Weights of a small encoder-decoder audio transcriber: encoder norm rmsnorm, encoder num experts 16.
Rows from block 9 of the audio encoder of a small encoder-decoder audio transcriber, named by matrix and row number. Rows with one number within an expert belong to one neuron, the router's apart. Each number is 128 + 24 x the weight over its row's rms, rounded and kept within 0 to 255. All counts start at 0. Numbers have three digits each.
Before each expert's rows are labels from the 100 clips, of 14976, where the router gives the expert most weight on average: "loudest band" is the band of the loudest frequency at the time of the peak; "top examples" is what is common among them. Only what is clearly more common there than usual is listed. The data: short read English sentences (LibriTTS-R). In brackets: how many of the 100.
# router: router (encoder.blocks.9.mlp.router.weight, 16x128, trained with AdamW), inputs 96-127
# up: expert up (encoder.blocks.9.mlp.up, 16x128x128), inputs 96-127
# down: expert down (encoder.blocks.9.mlp.down, 16x128x128, transposed), outputs 96-127

# expert 9
loudest band: 250 to 500 Hz (49)
top examples: the word "no" (26)
router.9:170118156097168151134136111119113109117135129119144134100107137128144112127116178102172132162133
up.0:152133144143126113133113135101136110153166136112151111123132121104163115132094131127123188173121
down.0:119126104105147166171099134073150152116138140153149130117140122076130130152078115118128145143162
up.1:119127150110112133123143112129108143119124096125104113109135162118147131142150149094124112130125
down.1:081099165129111110146150122172118170124157150138105165128119176142102160128148114151131137150139
up.2:191138150124107143176113133118124137115083121109161135090094126107144126139143157127125151116173
down.2:111137149104137089157146142131131161135156167116156145144098163167090153123138135114174144117131
up.3:144135110116128122138123141113148132122140193127123187143145081143134114159113111145091101171119
down.3:114126162144101094130130143149119096087093105155123119163160143151142160134148101086145146075158
up.4:172112160136155112126153097119104164133103119131137107147106119092129097143153108141125165176151
down.4:121085116110129151164143146105107192100113107165155115119112163116106147138129176153172138155163
up.5:125104127129146138087092127162136164141122122113128131136097134123126168100112152134115095136143
down.5:122120118148143110154117147109104135117142104111132123095091076126155087135167151099131130138129
up.6:098110127106120178137097111078147154098111149146098147126111120155102122087131179110139118156150
down.6:136106131138107132135142144136142144141166132164099135157102151140128098132155117123132147112131
up.7:168130138149120103153128062108120105139147108173143125130106163114147123171162110120112118116121
down.7:096133145115121112125141126111113174107094157104144159152149161122074135103099121172182148158130
up.8:156109114126116132125124127124149184118094137122130106113128109121132126166143098132105141152136
down.8:088125115099091126138130069143140127102124086141158077113123139114153114124077140131137128140138
up.9:132092138105139145169091118101097118096150114091135114092120121123108126120123168106135138108113
down.9:156109140127154109144113129135105113143168172096155130134101173159098134125149093141165156087128
up.10:151125142117108124166118119112120191156115155155096129106113121106139109146136161082104137140121
down.10:131148144140159117182096139139104136113153157153142116152124153110100123095155096123145162107143
up.11:142131140119112136129146115110121150156107126161131117131110172137130099132126145157124127121154
down.11:153103171111173101182113147111140133140103140140137142125117162120113103123136104145152182100132
up.12:115139103168138162088146154135169143110108155146113129148130101127118117117122113156143071148184
down.12:129119151116177096165099130140109127109134115134123127132071130147177125128123125119125190138144
up.13:120120133117140128127138105132146126177165131139151139155158144122143131133083090126087095116134
down.13:152121121118123133152128103140113152159142124091128144131121144145072124132159127166148141100126
up.14:129146110151157119149157112112148144154131149123134140102110117169147118183126103139152137112140
down.14:124136129101124119151150116158120157116139176089165134127127176154126122134150142140154153113113
up.15:151139107134130107095127177143104158125104124067126097115127146120109121134125127109107122140161
down.15:161089130128153118139123131094118130112145137115123112068083140130137147156125142139153124136134
up.16:142157164130101120104126143138098107129158081150109163135118149161131151150138121114148086114145
down.16:132135162139142112176112103138116130166155143093162134159110158132101147097144118147181110100147
up.17:140142162117125107094128130140143138135153081140145160162153113094075102116097100118143164166134
down.17:125122108138148129137122086119098074133131139119161153128123087145138153121149147111113177112151
up.18:145129128115134164148155134084109126145135114135138077129113143122133114091133153122143123163152
down.18:161123143133115100169097165084156142135136137154115168129131147101089130100141109143138135139141
up.19:147113081154169127155167156139117133144081075113147106095118132099123143079141150115124114100145
down.19:159095113106152109173122133125113145117133138150109163071097148113112133151144120139111177146143
up.20:117163173113124123151159184115131112129108132103111117128107172159148129138137130121161147139131
down.20:123131169085150125138140124138136147110164125107135117145106149119112167131137146152136151106155
up.21:111148102139121136152102146106176107145134162161131134101144150142129130131145129121148111154136
down.21:125123111126118128143159097077142133151156117131099121121129150154153134137099174142098129117110
up.22:101085129097129120061148184125144110138107134149059150137144102147113128157102107145164098100143
down.22:145102121136129099183121152165132109153126118124120156143088098176155132102152115103158193115088
up.23:118174152150104149109129108128112120147145075108115148136143126137098139086122116130071133118136
down.23:112171136136170117106095115131128135109165133088156142119136149115128152138162090116158109113111
up.24:148113142097101125157172115139074129127122066115131107086104159106159129129147163106162113116107
down.24:140113142146165147157116132119101145126158151110135173129124172106090141110137110165155154143123
up.25:128111170134109143119127164121143150092123171083133136108146152154116154130139161098091113130114
down.25:146131136115137105174128126194107143145137132098191136111095169123136159141141140114145141090138
up.26:147142152118094106104094124086109111133118100141127127162101121127140142143115169108171113110136
down.26:145121122116156117130111108161104153124173162139129144157103158158088141112106107167153143124163
up.27:117153150093102131126107140139115088131110154125128134093119108149132173110112134127149118099144
down.27:080131122150161119125145104129122085136114129135117134127103078133178097097138151172151159146106
up.28:129128132113156108093143116129126156137096138143104145141102196120161119170120125118138108105133
down.28:102117169147130100144139101091167143123148068130113151123104133127132120141162112128125152168140
up.29:129153151106120093125166083091140157151089127116157129174118151127147145147139128196117150133116
down.29:149103135089143124146151142123131149117160162136153145136156168148088132117111108177172134152154
up.30:090106113117119148145130126103151148108182102134134105091139130172132152105133146147149149091097
down.30:148121125088166127192135148119147133127146176143123168107131127114102124118144120146140161103113
up.31:137144103100063128111087083120124153131126090153127131123118128131121143153092153137151116121115
down.31:135133145117156114136138118149108153155172167134105138150091151130110142149150103129136143142175

# expert 4
loudest band: 4000 to 8000 Hz (60)
top examples: the word "said" (33)
router.4:127129129159164128137157108129116130148150116125123124167091135111169135115112139168145125075122
up.0:194150082146118081108108127090125114143144093160141161122128109184160111151099083118126156136154
down.0:133117139143122153131143111144137125082095154127159135120140104117148137090138108158146108146150
up.1:106148114164095195118096125112134129126168103146119135102124122123140187123133125103098119074150
down.1:130148099128151156118168124163119155134117120134112115134121134111151111088096107123126100139156
up.2:103172163169171129147169104170149150147138137158122072160094134128147166137142139125138132116079
down.2:146117108161146178095094109137120085140093111110157131136130153123120093142129119123104186141135
up.3:107147148125152158110130126172160119185141145125145100132116099126133148113125129130094117112108
down.3:149122132118158123119130143163121138092146194096089132158093149095110134160134079104109095155089
up.4:143121101118118133163135129145052155186133151164158131152120122105146150153159171138151123105133
down.4:085125089129108131135123093154103146114141092107124164109119141151109115104141137135127119149144
up.5:130105146107093108103125097124126110108148127080151147110138151086112112103115127129149136119099
down.5:121099109127142120148134126119099121137132110114107160121126111112134106138181149079142154139155
up.6:103152149167131115126126111148117124117141138114085153118108170114070161121118100136171108099134
down.6:153164128161155170081110178124119139113105112107150102134145136092089152134146090123117134149106
up.7:132140131091093132127156073100093143118120133144162101107173178149135104144135157132134120117151
down.7:140115170116156148127120117098163140138169170156106175131176157128129109078145119140145140133131
up.8:169086164106133150126132138131133141088152140100126162125108163107148172128123133144114136084136
down.8:131107118133132086137119139150175123129098136141098132120130165124164135120183108128137121150127
up.9:121137137148117119115131107133137147155122132141115149132177127126156098128138172153125116138124
down.9:156122135105109131126115107112138095139156109148127169112131166121128138102122123102136152123154
up.10:155147153127157120140151133168109152142158105145085117160104086111145160118128101121088130086090
down.10:103103112156148104122143094126121120145147091133129144133135118128138128127187131123097167160088
up.11:103127135137180116141148078136094168154112099099081112129114131098145128135169127079124131102100
down.11:113109141131148157131113144125089108120133113168148128156120135136102148160178156094117181122091
up.12:135109140114132138079110105077122162172094150138107135114105130143141093122103165145155096131129
down.12:128114140124134114166120131127154172102141148121117129095144115102125133136107125072122131143106
up.13:154122109140115153107085098109149191105125114127132102151155099123126158133155093108098138106134
down.13:141093126150119094146124103121125173134126130105093131163123097134121127098156143134116159114122
up.14:095168141104132070117173121138140147127058125113139102131163139122130120117100118143135118126091
down.14:146133114130151172144130140114112087122143120176143160145104093108142123133133061139118118166111
up.15:136119107146145140130125096105120082103087082148168168179143098152112124142177105144173120131146
down.15:131166120128156130161138122142080114125127143103113109148111114125100116111119128155158123162126
up.16:133114134116136136170160113088124120139109120093081106120134090132109130127163147121100101111098
down.16:155150149124156122067174146142082112102120110164190171118150116142122108088124109159120151132062
up.17:132135177134128146105111164149097165112143153107121173121155159159163139147107115135109134119122
down.17:118096141150142096123115137154159136113119083086152117156196131125127127110148129139122128134136
up.18:129128109149120129082146101123171120169108176108158114149145103116136119113139113163079143139122
down.18:127129130136125118147119092142142130107133159099117124100149132096140113166133144101124111166123
up.19:139128123154093162133157110095166150130136133174165114140123113128130119140146159138106128112119
down.19:101130146139108173135092130135106120135130136123121124109134099097095139125136109093118120135186
up.20:104131149068103086140129095137142121160113092109106120133131122142115133108084150138130120140174
down.20:125085172158092111144135161103129100111150131110136168085120146113104125117128107136158073157076
up.21:122107164114121114152153134146136124088127131142135131147117143138084141119073086156122129154103
down.21:105099142120123088114078129152157145146120132075131135102140123121128120109149123118120136173147
up.22:150113086114100112127164077135130109104124118101177110096142135081151149116172099172145138124118
down.22:137134110110120105096128121106152086131138118141090161121111130106146135144153134093130118140132
up.23:100098097159162142147147125120120157125167138132120097118133127108148105149175123114146137114139
down.23:171119118137163124107095084121178130143114103158100170151158137158077114140153136117174134139120
up.24:118104128142110117116139128126139079129112113159140120172130115154112113149147116147131160130098
down.24:080153113116130129140151137094125129143135119120152155102159152105120125126125156099133104118138
up.25:139146150122103101093164150159090092125155105144090112167134104108145134118108136158092108106083
down.25:113125130112125081119146144140122118136134099103160109131104173110132141135138116130146102196143
up.26:094166152144111143091081129150145143164121140147111125104128098149120140072153127131136119106089
down.26:090094096141161156142129131119080144105129123120113127128136099098099117132127114119069167145163
up.27:114125142090131090133135141133124134116142152124140221156120108047177150138124134151140133115128
down.27:122109115142141137126120104132134138155097118130118163129128155146125149115167140119164113141146
up.28:115110135127155136120116136187136157146120161106139076143067106159143145152112147120134144097105
down.28:097139136123146128143162108143092166130131109140135149135130113087120129138197092125114112159102
up.29:179110108120095118131145125115143154138173160087175127111181147137142079141127150172152138123153
down.29:113099134151138142117149118122157135165155125127088153141142104140133107092159124114143118106154
up.30:121124124106137142122160081130152101118087093139140127152138087131085119093123167133132113156196
down.30:131155109125117119116152148132096135141164171156136094126119136130112132157115144137179115138097
up.31:094140125127125112185108104147167089111120103115073139109134130149130141112125139109121102098055
down.31:157124146150106124090116139140148103122135080101143138121133151100086158131166087120088155152137

# expert 15
loudest band: 500 to 1000 Hz (25)
top examples: the word "the" (56); the word "of" (25)
router.15:141148087168133127155155124139121124141079110163165140144113095120114120104126113162151136143135
up.0:126158151164083141103120138155142057098129096155126144092170119138069114126128118133146149151149
down.0:111134168129155100107160132113130102138135152154100141142147180108187119144139135119131100125154
up.1:149166125116084097106128142150102131099125099154123118098116113127131124166152093095129136166093
down.1:145114103172094141130140093134115125143148098124124125126131163174178125144140129111151115134118
up.2:167115081135140137106148106162115101163086143144127119125138153106132095092143118092177100110119
down.2:131125104135167099122125119100177069130152141168105133149139109109142165141116153144120104118081
up.3:106068142129141104115126156109137144114105111095137188113089137144114114078147102111150133130134
down.3:137093089121159119135099107081158099135107113121106132125120113086120123171091191127126160124145
up.4:133147101113105149160156133117129120100095135120105131140134147100141116124162155138107143106089
down.4:176150108158152131168162160110123051137132133145122148137109134155136113152109106115114134083118
up.5:199139172116107122143166125126095146157095130115104082100150091101105103145127149089129071117119
down.5:138081106135097148112125088111139115087132083147151099106131087135141143122114079121165130119116
up.6:135144118121104114134146104104163169085193138139104137109160147120097140129144109133085146117154
down.6:120113112136137150112140112111090128109121096139139091147141147096172116154117136098119190124139
up.7:149106125158142120114171082106136121121137158134184140089073129118126143147130124145161170142137
down.7:121091148144172112096155117093130109152136139154101095161063127103103129163123144128152143102152
up.8:108148092098112106144093174116151110085117100099123099083135146136090078121145101110133153157125
down.8:123147128150129151108104141156133117120130136121141132090135116192152131130125142116142133129138
up.9:095142130110129120102182149099104114089138133085109114112172116152108077100143119139127132140136
down.9:117176139130137120168146129109135100128142135138126116169160121128102127083099135180153116150133
up.10:134161111144141136109161115152101132129125106088139092103129116092170115114165124103115148130118
down.10:123159109124117120153121139148154082162148151148107137150118125179131097150138124147144123112130
up.11:146113105154108137108162120066121159135134130155168122132122100108165119103131148109075152149163
down.11:140122136145162139152146170132173104127170133139124132130071153172128107148121140120126138128123
up.12:114140147121117136117119111107135151091094177173148134127123140134144121124122127179113107139100
down.12:121174117140170128123149124119148092105114131125087145094086146118119140114100112147171142123128
up.13:097146107122162133142169149115122138115100129145100129163120083133094133126115118164156139129148
down.13:142150170138179158144168107137114156098117098151106126114117166115114111118118126090117129089148
up.14:144138106146146130153155129172142147169127098132147123116113150106100142149138099123123089129154
down.14:143093106125080128150078109117181132140126115112130142115151104119173126206140140184165107128121
up.15:111109140147146116114123120132150190201159136138118126150127120128123173130157091103137174132125
down.15:135088108108123117110118098135123149139150141139141078119100125110091115136149064141149161113150
up.16:127141106134128157152107103122148142097156109162099135148138100127110123127126116126089122114152
down.16:180112171115109138113156090094154166135114136157136091146161123126163131116159076137114138116135
up.17:135148131136081103105091090139105105164148089108116160150131119095147143142131131123096121084129
down.17:097113126082096113128150090133121166126093122119108127148164091138109125100133140127167191126144
up.18:155142141117146117157113098102137177152143161117154106112079127141134146118141132071117151164153
down.18:139086122143184138129145110165149116098133107164139134108099127188094134122098147098152104153127
up.19:112138117132136158171119127126152119143134122132144087096152114077111123123098146122160160138066
down.19:118154109136127117107149126128146056166117164132116151203120165148136104173097083110124131092140
up.20:117110106135127102131115105113076094135138152108147180126163129084126143172153129141151127110103
down.20:103119141159136156111127160085123123133099136153128107163137123172127145126164149112098160150124
up.21:139136108156161113108189129157125129165110134102145123150107130135140091133146114139176181114122
down.21:142172103131143135115132135162128107157159156147105120113122124147156133157170118153160102078110
up.22:163129135159171104151136141149104110162105105133122155128164094135124190133130133131124119090116
down.22:103122160141154119087111107124145113152145109150137091127167126110157162150149103165134161133097
up.23:151137168123111118145110127149147140120134105140132104144122075101141111103097149111126108162128
down.23:153139123140118090116106092111132117150116169108083150142109141131153150090128078135128115071117
up.24:136126139156101161112119122149137155138122165146118103158131118140101126126169143132127111137137
down.24:149136138146155104133131116107113140196130077143134090150150120093152116116157128087102146096111
up.25:107085125154128195128146107146131157148100160132159133171139127114136105106150130159130128104149
down.25:151132118139144109161124144098122113186137131149138099154121132094111100131152165121097113124124
up.26:120155091137100161089149140123071128114146161121146134084165124146137106097172140130127145143132
down.26:118105111155136093138124115139171115150154138132103100144145103125144150142120105156134138118110
up.27:127161137124121101119128138072080156105144099113145123124064110127166143122116117115138139116147
down.27:101098126135135146126136132136122159127142105161145145113130124143111085131114121077102144150091
up.28:158155126148145100142153134159157110133140107156149151137128111152146133151141131166143170098141
down.28:130110117127121117092106123100128124178146104161126081139122156083185103132146074137142105078107
up.29:091145121113138074095143134143119158147106113100119078118157135117170136134098098145137096141084
down.29:161118093106132152123162108091169119124148084158124144156109084145135098099156095129128129123098
up.30:121104114133115159140152143117140138097133107130139113131133116122112148112135124121128113121183
down.30:095104141090184103147114112110155140163158102109155124113136123067157123138118163113105157135153
up.31:158142131153117115162125112109126119115125111129189092110110141133134129076167146117091131139170
down.31:118107123145133109160102131187141107134128151170109121103109117132151101139099149121173133102164

# expert 7
loudest band: 250 to 500 Hz (36)
top examples: the word "you" (54); the word "me" (25)
router.7:162158135117124098121129136110096120166155124096126117122082152087165126118072177108130104158098
up.0:165108149147135114149132145154109141143147162154133148129098115114118151156159081169154179132126
down.0:131170157104120141154136134117193126092166091127136160091172115095131131126160130133146122165140
up.1:124159133128132132145128105093100126111139161143119185139131087154146105147121135141164133128120
down.1:129121142089148139139144112098068104135159144186174102094111145140109101136135145116116121119150
up.2:132134122168111127093146155119126137103133119078150141149142133129111128139127115220088137123131
down.2:147142157135166147126097154156074162154079140119153149144157115140181132099182108126123112109129
up.3:096153123143086120131079151143125139122131163136110117103130155140150107118132131148132135112130
down.3:136146131120150107146127142074111112127138124115180099118142110148119151151096132106117134103149
up.4:114108157171144148111155128126121103099120144167103087135117084138104125128143146119123074133177
down.4:130124096155121141152131148162112104144165124130101118126123140123152135111156143122117165160173
up.5:131126136087159123151134152147119160153087139084123114142102131120143092142127146136124133131104
down.5:106108136142150091124074144130142148096115127117106124089152152151107110126131099168115107111165
up.6:152135149158110133130159129084112113132143105172122129063171145105132115143106179136066106172102
down.6:116137132132101106071150140142125111169137153071111121096145123150071115138098123121167130114114
up.7:149144136103149098202136117119061103108117138168120102119111121123126074119177116112106113140101
down.7:091119127121137125127139096121062116127156104091145117111152118158110163117100101115140096095131
up.8:144109100145139105152122125068128115175135107141122122114083146115112152135094074095105153155148
down.8:106139150120107154143131149138161143132181134092145153123090147160107087155047103132147141118146
up.9:122119138169131128177112160119121094119132135155081182098145133135116134186119100116130109123138
down.9:077082151150144150128106122134134098089133148154095110209142112127145108106131118131127138142091
up.10:148102146108125144156156097111165114159117104133133102119162133097163166120148182177120097095125
down.10:122140101106139099095138172140158083130129105104121131115140079139136167114130091149102176130107
up.11:126119114127123156081109156144143131138163170073151143119166092138109135143092118188133099145102
down.11:148159152103125113155169111123172091096111118134133174105165121147132144135123162158097111175136
up.12:139118177103113139102174051109127112097150119113107096160119137109132130134125138171159075112130
down.12:124119112136178109155080136174136112114146091178144126117131132151114137151140110136074122076134
up.13:107103128121122116103097185157125133117096133119116149112142126156105115114164113127172142088153
down.13:113143134134176143139167143103090112127128131126104132143110124099159180142172152112126142111141
up.14:129155129153158122128131109129085158129151143116169157149112086096136129162148161135159157115094
down.14:150134155118141092167168130123080155139130105154128136111165114149132091130148132170160130161133
up.15:115115110128127121060136129123161168127110163139196124145130177127134108092156126114118156121080
down.15:147125129124111108164143118114150138105148124122108104109129110135139116124095141150167118140084
up.16:124134083130099157109096107129118136119106117142147123123118123105131134115129129165152162103135
down.16:116124111088107110137121118148154164118126138143128140089156111153097097120126154114163164168085
up.17:124175131114114156166111139121142126151129130129155143104146147129108165112091153106103119128113
down.17:096127107154112102090113134078108125117109133105131099132132092133115109137115141132104129134137
up.18:142143111109142139137183106114097152143136153136094141149164131133121096155131112164108107168114
down.18:182129127129125124134146099167127148118131107152176141101166098131153106116166134144121144170152
up.19:145136137125079100164120159115109108149128104092141139121107134131143087099044148118093138156138
down.19:122097085121122129122088122134131157137132124147121100103110165158098117132088130117111095093174
up.20:110086082128174144168118142141136113116157156133091110085146131134121117124123158123110126145075
down.20:132165119140103107119151126127171068110133138102167154116113097131117115115093113113173136158125
up.21:099163133128145109099132119087125139166137118118160143162135125131126156121083159161137167121097
down.21:124124136120126113134137103142143098140119121155157106092114159159091095062110131133151147129168
up.22:158096120136136114120140128111119133148137061182114082113143151115132119125087089134161145138141
down.22:108123107119107143103155123127153166146149151100124109109103159134072139162069108104167150133152
up.23:168144159147094131151188150119112113134115106157124106113122121107127136144145139088131147119108
down.23:114133177166137175132113153152135134117155148120141130130125080118091153107104146138191155131167
up.24:117088173126122149102115147114112102110138155073157130120056155118118182148111133109137140122154
down.24:119170123160121117153147114093123069108125130158060112152112114137173109119147152145138121190144
up.25:122168150133123132119109123156155144120160149101141155086139142123114198141119092159130161098141
down.25:118107150126114120159167166040098124116152088152162127142145158153126116150143181166089127159145
up.26:126168128121122111147137135125178141128170151109134181146175155106155148164135106181127152115092
down.26:134118130123150120132158110097115115144119097142168095108131105140158125135164158144095133136145
up.27:175136115120167119161123137111123158117108152119105112104108120135134119163081084102102174171140
down.27:122120127104103133153136135114149155109166145105136181111148138144126117136108137142116125138165
up.28:115115129104097122136099140106129099121114072147094120121173118128138090131143140106124122113107
down.28:085099059148121117103098112096099119138141105092140111150095134128106117152130103141145161071087
up.29:128113112152122149128138132066123106114157108159119110106107094090145112125141109116084123144193
down.29:125143145115116151128162123161164147125165136126145100120119143139114115096072126121161098093124
up.30:138138144101148148143124146145101148135164155055114128151127139107117100083109166115114117159102
down.30:106099102121144096112109125089171145102151102136089170126110148117120112118129126116107107118187
up.31:138074101137164075133111167133139114131128101114085118101109127109134156107131081131092139150106
down.31:133147081121091099088131185118142147123150102073121135111121134151078087129065130115150131132143

# expert 1
loudest band: 500 to 1000 Hz (43)
top examples: the word "i" (41)
router.1:133121146147114125114100106106168147084141093115116116115114121182178167104090144093101153081136
up.0:085119153107115135155134127108133132111141121126133114118092163153145083136110165130108163114135
down.0:098102176115169102123168132129134137128114120123120113134094149121124166123076106159108136148132
up.1:142123126113095137090120129120111108114081066149142118155123091116117167081079114119149136124133
down.1:148117146126122108132148106113170090075107129096102122096124149099136132154102136129128107118098
up.2:106161121117118135129169148122112115083142111150127126088156146171164150130100101112097136147148
down.2:131114178136173129122147163182111105103137142154114141169121135139098116106078128166108142098112
up.3:100153149098148120123064165140160146111094152100152094159131147131101130111104132153107128137107
down.3:154140107111152126152124120160100101127141145140164089131106126115106134159110101120104120124158
up.4:137095164157163131105100131146159107160123154165104183176140113102116130118104141155149115132153
down.4:123108118182102106174113152113111081121131151113162146140127140092119100142171125106104121087137
up.5:115125131108175143115129126138159124133149157113117087156119114106114085106108121148145159146136
down.5:141162162162144098124155111093132165087102118110167115108135104102147118179105118164109136101116
up.6:149112115150147126114146106109193157134126167128129090104118137125124105101124111124135122110146
down.6:157160153113140129143181119105146109106147100111125134122115090155145128150095164102147138129108
up.7:099136134120169096152097136127127140109113102110087124124140083134135124140139073150107107152102
down.7:129147091126089126122128119155138086149165133102110153125156098195104175142169141131110128134123
up.8:152103103106143093133115159160106116152068137157111105129156131073096095120082152180143119135125
down.8:126137119168085108167112148100116112146108154137190114135121165112150125095127112067118155115115
up.9:145103102137106140133142113139091123117155116139124142142150060118101181122168173113064115160172
down.9:097135136155096139124124143138106091163132128125123088104145170131154088144103114137080138138127
up.10:129116082138160155132127169139156099111115127176113120098115153115122125176179092132163074122130
down.10:093127102172134137146140130144106134132111099150084167155162127116124107087087149112136106138132
up.11:089099141159147191108130158153127126144121122139139139108127114101107146132133107146119119114090
down.11:088137174103137137123101152140110103133091149123098135123168142088110097123104134141123114162104
up.12:080117134124118139148102145122137157168108156118128131175103074119110143123093137131124165129123
down.12:137143179121157120120140149098116152085134083122145101109149152115105158130127127108121138132098
up.13:109166142101146133142155140126156174077103115125134138131123105175131103133150142127137112111128
down.13:120127173152137127137140129125099106147126121099119141138108124120123117136124120156128073178148
up.14:194118122139115131108175099136133154121106093091161122134133134120116116151119130125158144079165
down.14:163133120131154111157150106140126137139140134151147172118084134100139118111140139168134064145136
up.15:106137131148168145157120137124100098164139075141151101147159101123150109133171135111139133132136
down.15:141124177118115114139139133125142109135154138106068123102131113115101143121111102155127145170105
up.16:125156130130130086085125110119121159144124102103117149150122095121139082114120110128102181134127
down.16:164128169100097124102115094116104165122145099120171125141119116110116132143134137132128125142135
up.17:105142118112119148143126085111139163089081142131119091091138097126114119120119185130118145131092
down.17:143111136099121148112139120123123134120117125118132108130112170108117130102208103110128138190136
up.18:078101136087140124111103136098141134114124122117125102119154157180125128135126125127129148084117
down.18:093095171141192127134135127124141142134103144102142147128061126118126157135102117107113174159121
up.19:122090161133136158108137127119106117145143142112097113133107121126123154115097140131102112094175
down.19:130113160130143120161142151130100127131098115141163130121115155138100139096122134144121113147134
up.20:163105148152089144066147129126107130145111140124149114137144116135129081120129148123159168152165
down.20:142130130119104117150129121134108144110100157191132191093113117091156106105118134148140082109156
up.21:138140122138129100129131095109098128126097144139153093118105129106106115103099142126165135121104
down.21:134132147111128156156116098151130149100117163142139134113160177171124126120129103100136108136128
up.22:147122118131140098139075156148136138164158123126142074082128151134144113135132112162089125085106
down.22:107063130163145159153140135112147159117102112118117070149116117115120101145134138117140134122100
up.23:114134110139140090137120158109140122150146160093162155155119137124088146118088106168146146081136
down.23:133138149129133108113179117106109167095104120136183126112115151114114110141115130144129144130103
up.24:111134132124146119147117107118122144102111093142151126145087170185142128097087141110093150125127
down.24:124103161106151094133141104120138085102134119130136122155094114119111144117091157133151134151102
up.25:165145115153133092151164120097189113115099127158149157145094159100096135140104092105151132158117
down.25:157132147117108123162173135078144135111111105130141161085121115111113137155089144158124128136083
up.26:102106120096141115117157118135102125102120079125110099101123126165146112143132107126118135142094
down.26:103090180108113112137138147160139123162120122123108158158111139089111130140073121112112133148166
up.27:096105096128170126090088187138192148140150151094133153152112117128148133103164122109119101109120
down.27:152114128138143105135173154103145087139116106152136115141117103127115128150129151099095163112095
up.28:113146187139129097123150136119147107135085111130120163104140113152144150133088117128144133083125
down.28:092133137127144131116128134174097104136140135122121129122131153131092148074090147103098120122131
up.29:087126123119141132103144159124125143123102138095092098144153101120156143119125102147137105122086
down.29:135147111146145130123104134123140142116139145132135130114107133144096137155086155125136168108118
up.30:135141135172125152136146052187176086131096137123114123128140122156088134120156120129128095118124
down.30:118138118140104107165132159164111099162108133141146112099166138120115122148155098068126151124144
up.31:134147105124119124087105107107151168153137105102153091135149162138172139136114119127125176146129
down.31:153150094105116139144105110156125119103163151136140148135125141113145087169137121130076119120162